From a checkpoint of a small self-supervised image encoder.
Model: 3.69M parameters, 32-pixel images, arch vit, norm layernorm, activation swiglu, patch size [4, 4], layers 12, width 128.
Rows from block 2 of a small self-supervised image encoder, named by matrix and row number. Rows with one number belong to one neuron. Each number is 128 + 24 x the weight over its row's rms, rounded and kept within 0 to 255. All counts start at 0. Numbers have three digits each.
After each neuron's rows are labels from the 100 images, of 14848, where the neuron reaches its largest size: "patch colour" is the nearest of a few named colours to the mean colour under the peak. Only what is clearly more common there than usual is listed. The data: aerial photos of the United States (SatlasPretrain).
# gate: MLP gate (model.blocks.2.mlp.gate.weight, 512x128), inputs 0-127
# fc1: MLP up (model.blocks.2.mlp.fc1.weight, 512x128), inputs 0-127
# fc2: MLP down (model.blocks.2.mlp.fc2.weight, 128x512, transposed), outputs 0-127

gate.480:143116124191113119131140107132151143162105114113136147146123126145124151156153145146096093112102131156110120113124128109088118139110124111158132137140144126102115107142155102112155119164098121121117133120151133111155111110163057156123131110122117122154154132165121135139141145135127167105093148176096048154113080112190118178106106082118150146128154135115141103130110163139137093088120
fc1.480:156123153107173126151124118096138148147142141088152120106169110133106134141110139116110109133173088140120125123093098140145149139158106106133128100133126168121111085095090178103132105162145165072131150107142167156139139103118171155133086049131185126112110095135149114113129140093158130110142158185103125144118131127136122102137123154118129117131123131153132097107131097107123149124136
fc2.480:099108134130164115095111126095146177113125139114132139155133129143138126146167156084154142180116104176080127150126123154162098120152094110106122120121162202126124097126115121128102120191120129135156136138141118135118090159138151169177166093123134124123119155132097091122142165103123111138125088111141112124098130110115115088143126142148150119142115129131114113117106147067133103086127
patch colour: pink

gate.509:133106096130128157134118065137127130131146162127148146130144123099097098166104096102127118120112106132170129118099087092125154191131092117144191118143160125141111116100115099147121127085127106142137098134130105108120132145112120154157151111108069143136149090153141160140153092107128162143174154126114149157110139139129092100129138104111085144141149161121148136088130127164156145168115
fc1.509:112089153129142144112093093162153107128130153157148137133099119133107125117105044083120150121147139080137127131143090118121139148108102105139158174139079104141092114084098133123178091116155124133068118131125129142156126149121137143144157139117129133139135096162146152129177111110161161147143121143144110150104110187114140114145116124094114136151098140128127169123121125177113132128129
fc2.509:107195143133167157107190144181093128092141140143114113174128158126121143131126133129118121146145099092137073139117132101145135120133111151091147134148138122179159126118118093154120114145100122110128113139128130131170166141135121132157119073150135091163106093145116152161133177094122150117135111140144115125106123093130104114109069142136117124137139117079145085109126145093112106114122
patch colour: pink

gate.210:145161116164123172107107097144105137141122133102159130172125079133113163110129145108119097122106157124154084163123156147140119153117169106125121111132156114143111158084081100082128152102121131162121142124138114112131100089128157122168116145085101149089168144109107128082128104098145126116112105091110104145164130140150130130138140147114145125126097140185112141153110168145162173130119
fc1.210:103066142139143099168152135121129121146142155119068151119151151109126119155121104160140145139146095119145139071136089146120112096109114144118106079133132119105131118167194124135103122100102142116124159130143138154118146127156093167116114125176094142138121155137137112107100155112127131120141119148131177105139102106122149166128117164107122108165170138143091106148098113156098078112141
fc2.210:135128133134133131091126103146121126102148091106166138099115149110099148119103120115145162099138152115130149175142166137091158139141136119096186104137160117138158109131068063120170136135136104144150143175111118106124076087133159116157167132134164144094110122116104138114155135132114104142106100107151135130099143130125134130108116090135154117149113130126156107096136190183109124116123
patch colour: grey

gate.246:119108117092089121096141145139101117134143122132169151099118105099145129117102146159079098077147133161118170113119107152124150175133144150097149107099127113139146130121136119103104151114090131139158135141145130097155160119106164120113125152108098138080148137185130136133157118126080157136168190142106112085152138126128128117162129096154163094142157144097095135141126118098173121119140
fc1.246:125127096157157148140145078140157153117128144124123153155142142141146125133131116080143131177159064098171112130148123120179068114124166110166120123164126093121147106142138141185135133116134104109132113075086139104083106134175140118118133095099132153123108134098141131114107114098144091104153116100149134145153139104111148156091112134109151161138091125147132136125125145116118120115164
fc2.246:133082132159129125163165136138131131141116157108122146080111160116148136124074104096159138154154110144098122143115125129148109137140140119128134091095111146101100140105124138110183130096166140136161120122108120145157140110137157108123071113119197151130097111095120128097139094085110125118149133138102122134130082153138161154126148172139104105170146087112166121108161157112097149123152
patch colour: pink

gate.362:116111131135124134157153157148128124147149085093124130174081129115131148134080155135122121156111151086130119106127146132152182135157118129103152094100134095111139168132122159129135149134131173094119119122115144114114085137117164138062099146159161119140161135134134142137087103144151111192101125091085177126095112135094149155142088139129115117107135092137093139136128120130115132162109
fc1.362:124130144148139146189146099150070101095094098106137131124127114097157141107113148102148132158105164081141128125104131115110175140108134148075115115079140133133101102100084124126125113121171154121143112137147153162114108145133138157120142138169147103174163158160114097136134140121138144140114102146124165114144094119112146137126096139185095124137115074153125111107123144174103127139119
fc2.362:137151124152132129116108122125145146163136138107101106161139140155161124132133118138097137159157126119171145114139130091091132119095103148161137159133089095116146129135157139125132188115127099134101110097102093190140110157119126107124082100105130175150084170118105130098104166129142135140161159074112151148145130136140116117158108162097102131162114153134098141079092116108121135093102
patch colour: brown

gate.483:138119120139123136142141092174149168157152129119136175153134142119125134112135096082132148115114187090133102139135119140097106140120120164075132121169151129180110094123136090115130100109096148134100173144125141135106108182085109148121106124099105129162134100134152151158149148126096141100125132118145098122114104096150186138083126098150157144153107144108153106119103107155110121103118
fc1.483:148173105133116111138057155110100118088132163144103088136123096132129108094163162147122124131098097068128144098108147126114108117160137124173117171126122136134140104116123196121102197133112106141131122118161129121105139105153162110105114163155141118126126153141123139104097137148164143112125113175148105149131143147102116103136148166143113126116126082149148110135119126137085164131118
fc2.483:159104152103108136069142124106099141148109100144163097159153124107116118106112088161119103120152111086106111150136142120128150121150111117153089099102137150157118142129169118168125117142131109114162112144163131154087089088113128167155146157075086129146108115122118095145126130157125118145118154126106104121150087101154149141086172143158162124111153098153113116158125132154155169117148
patch colour: pink

gate.123:122119124108105100131140172099120085103092150150122121138146123090130139128161132119118152077104114144087153156102133165130149170093114164140118105093118123130121131185142114123103138160140164088165129126144144140120140144142171131106093129152092192112132133163111099158144119128129144151125138121119157097120075073105113069171122135142147129130132150130088142125122153156110119136121
fc1.123:141099162127198093142103096158150164137129135164111108161103122143133112097162138154157097137111163110113112111134146139078098164114126115147132128103135142147132079111170139118177143071121149107136140158127102132142129155136110144119140154120123135147114116073143133128110115125152153082144050143151148141116159146136122168081087126112131109105118148128124107142117110105148127117122
fc2.123:117109135155067122140129113167122093137081125111122124115142168130134231146097133128101175149082139104142128132114134129153125132132112130118108143145086131136127096124116181144133107100121139129145093098084111137117161140148144136120175095087147163146131139155142132126156107122120110122152115113131150151150166123098092154113146106097165149146105148111122093130123148121129097093141
patch colour: brown

gate.57:120175103151099151128147117121147118076144123116092154146125114083137135185124114170125145162098131134102104143098104114094121186171137154138140144136144132124124170096100129126098127132122117170088143178159147119181164126137114117134132123089144115101144112159127077134083108122126140123151121124107111135133144127109148137136120124112124175106128114108086146097164112108130167089099
fc1.57:139162112148148125139097101132168112098118151117127149128108116111121146127149095143158119144132196140128144118099149082103112147150123125147112151106097151144115180141116113129095146129138143138076190106138147118161133118126102145172134160048127099105148121118155092137173121118123166117099116097134115139132133179126095132113144101109118141116114124084087143119135142132159147093101
fc2.57:099107162142106129152112148151132166091123164123081114126129150141138107128120139162118118148156166101186155133163159100149139094135107110121123151159171104128146140124135136134095111139095140110070091081118084093134130119106100115142129170102113163151141094146140110140113150133141093132108174151084134144094146144100114134143120128151133134100140122095181157102133098099131130116158
patch colour: pink

gate.198:153121091099140145157140115120146132111092143117150132124123131160092131082165096101070140134102131154079157155113189116166129183133141121100117137137123098109130131099136118119092146149127107131129161107086141160124128140094109161152149167121100153117130147166143164151160120111143124151114110127112076104139125108129086105148127133158121095127145107141118151135138154087155133077160
fc1.198:099110086056151135143125134102146127107111169113161119138120087129110129085153126150097154109129152143068155146114145112160136160145112111106140170140164107108117124105121092132102133155126116154137124141096169113126134126126119144161120137124104133117162150148155135133158095099147110155134101151110121113148151097141099121173157124168112081142154069150102116151144151081142151141142
fc2.198:179100139081135141135137170129123135131127125123133141138105107127106132136141115107119101146163130160131112110115147158150132147158122125158097145118142143124169108054107084130071124145156119111117156096124095129101118129135141105102127184096123121105172155146164146132132170134173070094124140099146119088159123118166147103127099118131144102121102164131107174146105137135149100141107
patch colour: grey

gate.121:157139084147102110096141133128119129121132075131137163096091131134115153156131177140123137115149139169137098113095120140155124140077099090150132138141151130115140113091149082113168123148149111137146145118119085080137131143124128145124140123137154101097144096145140134125157152151144105125156152121140114126151100170165111131138172134137161183142101059119132146109101074092117124144152
fc1.121:190126128162131146129159133126149146155110113109087130114098119081152163170153143137108096126154133134079120177145094116130144118157117080127157121150140100153107114143085145096157147157148138122151111120109136150069132143191154124169139103124147140105124122076137104140133156101118135137119101122100070123140132157118103092132114116116138143112102145139147131120123070114146126138133
fc2.121:126093111120175150129111131103147126139125121146126076131131159130142161132137092112127119119120133171150152138137170154118132130155129141156141105108103140092128144134103155186134103111159126066158072113150116137106149125105145140126109119112116112129062117136118063128126111101118088162065120126078160131161093137110131126175157139150139136138161142117119137162144145147117152134126
patch colour: pink

gate.477:133150165114096077137211157114144104128113135153098140133138148133128121117102106136148161133126114128141121162105164090092092130124134118129146138131088129123177132129145108144098174108125149175128080095127110119167104138183128109105097102091104084145156121124117124113076158130171124146126126130099109133132119124160114119124117134171092107129163104132100148121151124163135132135148
fc1.477:117121123108185116123153108106118148130131121168122107142099155139106143131118125118140152095157132130150113101101100101103098090164126172113060158141101141115160107113083122138143117106128086096085146121148100127132142145134093074149184125137163173135139101097148172132122115139142087099117115146157142158111095149145128145139149124137149156098130162128160166102129135130112123139160
fc2.477:132111094146119092150138089162131146125127177137140148103138147080104116073132121142147123148130113137138087135133152100134127169146135144081123102088139133114125093121131121105117112171097119147125175100102137167157154102165126126124107131127179132120149082122140169123108135120113158124104102138140159149169145108101157152091121121120141079101088175125172110110156113112134148163127
patch colour: pink

gate.422:111129113157134141134121148110122120141091099159144105105142142088169117134132130150111105116093115144108141144129132152101127123133107157108120105120154164173146091137110122074126165100139137119097109119136173139140107097124144128133076131138172153124152141114110128149166170102152142142118108141137100164138110113098110096189120069142094108130094078164129162147149118171171104135132
fc1.422:129139091109158134181130125122096154102121155149153070119142197136116108136112133146118107097163127143146152117115078153142094090132107122124121144111121127147137116157138112160156080154159099160113132145108070131149094130138123114118188095107086145111136140135153146142097113169108161128124139121140106159130122154165155074094159124130146122130114130101117115154147104145105115112128
fc2.422:109065140134147122145138110109096111115174105125137163143156071151144122122089122098135125128109152149111153123129096130137142158163135118129110154154106131110150106151159122095105129167115116169132109147148126118108117097112157123148110074156141124139079132108170172110116158106126077173101101144132134116198101106107123134116136157133115109110115153093150104160132119131129176144131
patch colour: brown

gate.118:076145059111110134147143167118114139095112175113126110105135121134179107100142138118128159136142164151121118142133163083102146117137115101153124153152134132129147127122074121121083136131118141137113159125094175176129128129151124081132106115126109112091118125171086125155121118091123106189129122098132128121111135151087142126154148153159135102157136101178117147121153146133130168108118
fc1.118:164121109108094109128134154113126145157102149124148126124110112128142088088156068124122127114127144123099113159106151125130141164131098115116138127117086133176104140107123088137097169138115171139151117146103186183120143143121130126108166164138083161083124129166104160162124111178119156166125135079100150129131113104132119116116125155111182111112119108125110142153117157111150112131105
fc2.118:144123100121122155163139129129116111123152159118132152109113091132132124126141146059138107087125094120092113116103146123108171141172129082158103116135138135115123139134153120167145125149169122124115155109143116110174122188140141132093107109117099109092091112157161110109142180136129123135147116091082153102132112152142156099134156195126131094156119146138099167112090143121134141099128
patch colour: brown

gate.238:145115120139119155169144102156119148128152125139134124119157125105111107090125103150125151134147174159142149096162114136118129062161144102135104118166122119088118160131143082167085149098114138130111165128138127123146174119153110143135118116138134109133109132126130111041134159125133122109112137102143127165128136117105135153109066170129104111137074160143145097113130147150076122157122
fc1.238:120127126117110085152146181121134154132113123119082139123088103117143101149118134127121117146145075116156136127102148096135096073190131167123114129118137092107152138122122152142131115119172107149135137145126110115141142164115140146045135143150115119105114132111135156149114108162142138123104145168146123145141179151115149147081142147092128133121163110117108102160115082144137074158121
fc2.238:135124081178113125147102135125138176150105139116125127119132144113142098147104134168176146117075135113106105110118124090144116065134181131170151115123159139137095143145128141128153136096122137119105144127103072093157085150158122107122138156157118135132113121089114111132134106134142148139138179136146139122162117148142122073200122144126092106116138138176124117122105124110114124096133
patch colour: brown

gate.252:101160143124158125111074140141147115119133112142086146121131121067119167118156095158115136168113092135126135136151153098146172120135104151140109116082162167136146145130092167153145143148120142112154110117127144151099119170112139111066078110123142101170110115156109138142115088118129132149101141107137113147088129126118167135136090138138089109144149131161167104112116143093147140123169
fc1.252:085126137140134169113101059097158121093112098138132151120097130120124165141154113155140073091151096124095160124132146120114113118153124145136139125124065105183122145151142153167133126140096137149181120145115141163109111140146142105151159089103113124160117149126137122109128126162123114129136117105116097182115119096147165132110116176125127104130121144155124105102127134088129132126185
fc2.252:132097076106139110137112088163109085129103141176153087122113107137087142114090147138074141131137128136063124131183163137117121159167088104142102144148116130139136121139108116152142133130158113118113135103098091166175125112099120129138119155167141159110093128135120119066156152185148164122126149136115160115142144132132147106137141136113140118105135151141115109095125145138140134156151
patch colour: brown