Weights of a small self-supervised image encoder: width 128.
Rows from block 9 of a small self-supervised image encoder, named by matrix and row number. Rows with one number belong to one neuron. Each number is 128 + 24 x the weight over its row's rms, rounded and kept within 0 to 255. All counts start at 0. Numbers have three digits each.
After each neuron's rows are labels from the 100 images, of 14848, where the neuron reaches its largest size: "responds to" is what is common among them. Only what is clearly more common there than usual is listed. The data: aerial photos of the United States (SatlasPretrain). In brackets: how many of the 100, against the usual share in percent.
# gate: MLP gate (model.blocks.9.mlp.gate.weight, 512x128), inputs 0-127
# fc1: MLP up (model.blocks.9.mlp.fc1.weight, 512x128), inputs 0-127
# fc2: MLP down (model.blocks.9.mlp.fc2.weight, 128x512, transposed), outputs 0-127

gate.465:121156132107143128151119131119182128100158137125110092105122062134105127112147128136164090123145127124111156145145124132142113122119111140118100120116135165126128140152142128107115137127117164168136165104156099109124119106144105141159116166084119162136094153150102132164107096103159152102093102133123139113126161190114127148103157138151123160106112052118169189090136142156129100124119
fc1.465:113168082092143126134088097107196109103136138147124107085101083126075153157138180143124112116168109116153148109149151155152129122111094138107102129111130150149152129120103147113100138124082179156127129120129146176144125146124109112148123165104127135142154171141123154112126120108142150111092100116117152128119145156132095133098158135129138149107119073136112182103133111150138114136152
fc2.465:120176139127101167145108107115147148145118105150149153114107109149136122150114158182149139138138141142146123070103140149131153147098121127139138098168091075123148111087127119094130156175136109142136168071120109143095153137111116112128169132142130140131134122125152133110130084133132135166126100110085125063112124143112087118138112146149136130101140192137120083101102140107160131125150
responds to: building (78 vs 42.2)

gate.218:152155083150143119121121114093095088170132131079129098118155154109128130141136146131135162123096132093125159147106120135148106115111118149158117120137142165121124148132091149106153190096126132113125134152126116156117163069149120120105125182110064106129171098127077116137133133128127138127117145084113173085124167114112104120156132132107115143144128107137118134154130152146127199132140
fc1.218:134108109093085146130145148115117146082132119164121132170149183133108147144110133118104135130156098114103148129142102138106137112172163127112177140154149126115121129121161139119137174121106115165102105125092149116162124093149081124129102105122193093119112108139092095163130141138130110119134167156148166155113154140127110122138127099123078082130093121136157133135147123072089147141124
fc2.218:120112136105128137134128132130104119139123138189140116140123127126142161180129134096116124125134115124093138170088145146112135112184144119167143105133136106103128122104149149127117181094149081111091130166108162105120106098173100101151139079134187099138131118143152094145090094152127152120106123140131147180112169146151087122129115111139099115129132102157189120109133115093135114127126
responds to: building (75 vs 42.2)

gate.310:143097122141075091142116143126157125171124136120095177140094118147117141106127118097150179140167116140133128160135132161098152093105094146126115122152097085162166114110101154145140109165092152139147118114124129169094120132151154140138126106110143106154108109099158125115115096169110135111115153113115146084143112125114157138133140158162093088162114132148176105146105165101098095138107
fc1.310:166157159123128145114125110153157120143141127092118086125130102118141084108152151135129117180127167116136107140128108146139107134116123133149119167127108073114121077148095101147129160102157091107143117126138150148164095115106126119106200091103123117127168123105122135117153128128177128124100166119116162133127157106138135160138075122108138137071096092101093153157152141138128110150144
fc2.310:152152119148129148133156110109098136124127149125121107116136156138160195125101103128136113094128130128126126129104164085160134157077149100149151155116105164102133133149162145134125128175103101151100076154119141113137126123113112135096146157072155158145110140168141133117121113135127053131174145101098081109143116120126122084123125159163107135131103138155097101158136086136124150134142
responds to: crop field (42 vs 8.7)

gate.128:083114138133138121120112148141144108129148146111136125153079115136158166128121187138110111139143093101120134127127146101114146139126109115100112123192099143092124145168144135119168116139066127132093132095143180148142087115114135145142136119082146129140120166114141120173103133063102107150112140118145134138102137139121147128154153105131156156114170088142133137119110137138140143047128
fc1.128:146159118122122126102127115159157158128118125145118111135151125110123098119090102110111159116100142151150125114137091175128111142141158116160160164121130095133112147140127131141097148125124121126136163150121082099089169135142110120116118148178115139130181109144156124116141092169146150122126097089103126101133084109123079118126071130131128102169084150131135103192135104105141119193137
fc2.128:153135119106130116102109115147143118121098171148142092146113146136071135161097175125079099084114150084158135129133104119143149128122111089097133134180084099127108165146208126144092129088146123145117136121132176160137125133144121120161091159122127136119148108155129129148118133103132110129128134119167113183118116130138139134104134129110144139103174161105133136115150073134136101116137
responds to: building (70 vs 42.2)

gate.437:113125100133098165108106152112099141124113109150164139125115104098096170099130132116094109123141096119132132141104102100153148148117134135163141111157092148164155172147101134135145161131125125123133126120156091167105160158115142113128104109123105112138178171121134155104105105094122138120157130146145138180133117093130077099163153120120129084153151122143170063101133143156089095130155
fc1.437:124108146098160106141162143119106129123135078140131146136114139144122138201145129126136129119150114115141089115152113128142125119158139104128135115135095099122097109166119167140176119126113160063123091134118141108103108127101147105156112100128147102112162142122143132107147095101164141137171157116129171141136114114107100078175131098195147085173086120125147125142134152124103132102132
fc2.437:152148159104110077125162090125118102142120134120110147175119124087146145101107081132140177116102135143161152150118118094145114158132115132117117144112128151131127122111143135085129089177114140138127145160097104145134120135167105172154122192120137171110119125093125115120091129135099141130115091153156126108145156159098093142129151169083092151130111096138118143133116120091116184145134
responds to: crop field (36 vs 8.7)

gate.19:141139084156102128117103157087100130109194099105120163148112126112142122167134135140130117111069091120127177126143121108074140134139130105163116108180150121084122095124113115146122117131142115148126156130145148115124133118173103148122131101116101165172157140112126105143145076142113140116103164109139147174157126093134138132107137109113092140141083141100137096149149145164167110115119
fc1.19:074114137095156134129168128114108121118106139129149119097149137098146134104132118108137124158140117113102096144135133151144139116138132169125132138127092151127115121107107149098170148150131129057135114120151108115149161141147094110141147151171188084109105116125121129119119177129112098128156114112122140113074104147140151082167097146131182113158189100147134160118114128081115117152140
fc2.19:067150142113121160158131143125102111110136089138114108091138127103136124134135144116134152100150138125102127138128126117089142121154087155120095126148109131151108119122171086112141059149112059153095162135162143122140138126146106188123148131111140109130116131142103139126134092130117115147140114154159147110129106110150150123195155104095149138208109125135095132148112149129166137121132
responds to: crop field (41 vs 8.7)

gate.468:135125093084133139156161159146104090168132144141174150120118119172100078131126137124065150110136117168098139122092127114136111149119097151147132118157139117148129135141120135087130137161126161140111117131174145098153129096135079126147141140145117138116154151115113127129117108148143120105127095091154137119145153131104115121124155094085148162131173121102187098154084085087105114116114
fc1.468:122147104090145147186138128147130119118152140128127134096153152155111067154142141129148103129095143115104128118111117146101099076166114108104094109099132099121169132088192100136113160130135092145103133145128123104140092111111136132127157126106084120127137107086119135121165180096099137148113139168112117115122143120129135159116159149129159121125141117111154151159201164152139115143130
fc2.468:115132103092141141125113163148133123138160117116128105142104188152080083156119094125107115172148149149116140114102169111118115137122147124115140118107150142122140124107116110097095143098159138126129111181106128118124114113134092135095143149098184133165128159166083121130143143104146131136102130065129137126149112128056133105161105116193118152107123140162123117158128116133133112151167
responds to: crop field (46 vs 8.7)

gate.113:152093131119128125090130112138147160157114165098157142169113120099103131156118119159126148120158129130128121125109156152119093161116130118136156150132156104141087136067138125105141161133096105094153162151147098129136129111177090141096118121086094092161118142107109117145125110148125115151133161088134083109129148077077118116164145168097157132129150177136138132128118115154118143082152
fc1.113:127116139101118148138121142078111121110081110117134076087158123177112151124164112104124161095139100122123158149095103085114132104140142110130142126122105134111160083138154160114129098130093132154140110083118144164178152140106124155186153150181151139116117137115132103128083124114163128128156103129169124168137108135147143104168115120136141098146123107116128170115117125103097137167115
fc2.113:117097083145140165094135124124141130132153094088109081128109151119137152115115100125141134118160120108109115136157160082090164137117119119115123132157133107102153162083149147138162109119127122096098130150091122162145125091088113165107162110128173164113143108149171133113101108143149126156172143069140135159113104108146112154118136111091146144145134113115155150177092126142153161144115
responds to: building (67 vs 42.2)

gate.294:091081073105140154156134143185164115132115123148140126103124071133119132122135108112139143137089098115137123119122133167113137132123123136117157122151135136133197148143107164161069119137115118107155136101142138134141129118101139131142104087113135159147146125127150117092163158090137114091153149089081119141162127131117157112131144147124141192123177098147128107144135119090107136096155
fc1.294:155138147105148140115128121131142160122148110169187145103148130081163130127145122128159132118159166090081104118147097120118109109141148091137094156141087140097126120133117140093120131112106127110153126150129107153133159111112142167112114088132166106087119106095114167176160135121138111141130109102143160133117134091105114152156122120180143166112134160126109080120136112091135127081176
fc2.294:141144157117154147157109163143162109126085121198151122170088144146128101138129127138133133148104173111113118116095160157138136126099119158135133164132118119143160150115152132107126107122114101106138137133108131066104141103142125140128094156140149114108147109147116138130143098125119068106101113127130128106098098093087135157152163133132104131143091185152112139078154101122090149080150
responds to: crop field (45 vs 8.7)

gate.11:122102147128106156148141098129116138122129120109129131142179115129153161127125184093139160129149123089128158153116133130132181091120074130147152153168120158110141167096135159150141098135165131134116116132177121157109140101154106104092086111125129151131154109090118128120104120129133091117142127088116129132105093158132111128117130178126115156087145142115058128173144158104131121115083
fc1.11:174135154121125134113148107115160105153091092142159135151116093126123133146097085169135127124126119100148124151135138157129133125134152083068130110132175108108136108139185149119146111107123135163141086174170137177189149118157104119149104097143118105133102131132098118139127138132143099123110120145148102102141113144088150156115090119125116166160134098147121133089091101118088154124118
fc2.11:136115135129135079159133139151115115098108106168123142124111132136074119108155086124149150082140156100118127148108131140095089185130131139132130151157119080135072129117135115181146126112155137162167149110104129128167141114097165119152131119124104134143159135184111120158134140160100134112092119100153142123102094115117121141125123191110132103145147131147134153120122109102083123089169
responds to: crop field (31 vs 8.7)

gate.391:087119136061150144111114133083095127142133098145132097119112140100119093132113133126140123144144181121162108128136128114121124106125148106122093113169150144167157126132151130107148142142139138156140142132146069161104119170113134120132133128124131185164115095108136080134080097153103119121142128115141148120137114107115115145110122110097094122183187133143189153172138101124143155115108
fc1.391:133111168095160143103130112115122122166141127098126148130101145140145109072133126155160133128148134130105113100094092117159108145110154118093148147108133122116088131120128116134127138091107138162143133165164073132165093149086094129122098109129144154131114146139100168170164103113132112143091135137113125081144106139145184148124112147102140152094151116097117182160141132103149179102119
fc2.391:157110116189120119127135170126152156148096106141112129181126140152171165110075142126165091150128124131146115135122120072113136136092141096085139115153126140121151125131106089137111148069104145152132159168122096129115098125116132119133125125126139088133141119160107121145153118124116130128097158145130132106131106174118169138144119174156090157104134092101102131105131078166154136103154
responds to: crop field (32 vs 8.7)

gate.315:113164142121163116143117143138142103167148122132125133134179099151179088076134170165108136116118188095191137099165167130123137135126144142125153089115136138118131121110123125142099126113091162104151143142123123135078112136142128166137112113117102110137099097097125081092147173136123138135091090134121139161112091141141132143112163085129154128124104152126141159109129106129130108119085
fc1.315:103165126107156082128110145139140115164162143134104127152166128156170052068140148149126121095117197095189153107144159143120128140116133140150150120110126129151123135106109119164114141111089132112154147154126117128116125109160135163130152104107104120112087123094122089115133162138139133120069116125096142138136108136126137150113174099148141117125079156138141152116131105124132120120106
fc2.315:142163119134149104118132130153119159131131142106109109121095120100121118123137089084138102130097158184109155131108158125153149115093122085125148101159127148190151112113154122139083122125110144119100102137107119145135125171108130070150136130201155140158148165124115151143144179125157151125110162109125130110115143132094119127114121118154094107105090107135111093136154117192111136120108
responds to: building (85 vs 42.2)

gate.470:164103102130142129161065091127098151140116132101106157160147094086109110119107098119108130178099135109116130175139145133141125177143139104102132110133136130132166131103157176104114142100106119154125149134122135114162123151156133136118151134139127165111127106099138136161110107117134151109121100070133118140083139180152071131172129144110111129116178103141155136095096139126129132168119
fc1.470:133128124141108123123126165133190130150133159123089115119134117149193137113127091139132074109169143143113170116133156098115133131101115114116154126171133142133117111132089123140108112095152133117193091126142122145151186151110146150075147149114115098106157163097099134089113115109116104132082086134128107132102154106132144113133115134136120066148145156155121101140136138148112136158141
fc2.470:174121104110132177124110139076165123136188129120120136127084135111171123124099139169164138139141188134134140083126114118117109153144144138097148097153150129158112082125110154121125137110127125147175125125155124133116125162113156146084099141077121119139089164090116158105144108113145123153087091097135154141109145144149135146124125120077122120115153093145096113129118121164129109124100
responds to: building (67 vs 42.2)

gate.420:130122174095085128139194113132125132142115157148146069128106164135157072146140126151136071160106133174145178135145091136137140167167156139146105168145112130108145127113159132153099120145141119147149127131140101102107126148123102163102151109117125130114152132135113175114137121152090123133081089114118120110094134113105127136160128111122136131120123124086088164118097135156136113124086
fc1.420:105160186118135096163102125151140133150130113145156138116121110144102130148122135130144136120107100138140122142089098077150111114108113135154152144109148110092130130092091134081133158122132075123068148132105137150133111114151102176096119127138127077129117135098128159163164126145182105094173149177136098114148143142126134128155147140137150150126152146071127101160151113116141136122095
fc2.420:117114108123103112118123150137173110105155123142114102115135130097076151139122124127112147189137118136114133116150133117126138169106122128125132107130115159127142130114168136111106185104204167096121075121122090117135156105129142089153141117134100146135131134153126140186128142141157107109101133122124120122118131167103105125117100123128107105195077177147157106104082155115132163121109
responds to: building (75 vs 42.2)

gate.288:150082091121163112126116096127091116130119190153114130107116108119133161147110098141150127129101150132123145140112125138113176105134161091117134095130122138132114124142095118095134143143119136156131130170133122134116160126122127119164108136062114140143120128086168137129133115139137136131128155127173128151197146095121121107157074102151096156142105183164100099154121119116124087078155
fc1.288:137109114178093115141142126096119137110141165163147109141139120121119096157150143107132153154084171100077123116141163121087103147151103137168119115161106125134128107150113121167165109115159126128106146126157143101153101148126124146164111109121079199128111124105159131122151111127153118142138107098118119111135100103165112108093137145159095132068096136112118113127140115168144181113112
fc2.288:125166118168118153112088138159169140131164136145122128161095122160158122133118092116135110064119099163126134091142106146162167140125153122094147132113150149117102150126153130146108143137124121132136121124127145127095137098117124080109077149156102139146135079143102110125126130106164106096092149122155106145137132168089115147117168093163123123127062132089105136161144120119138113152175
responds to: crop field (34 vs 8.7)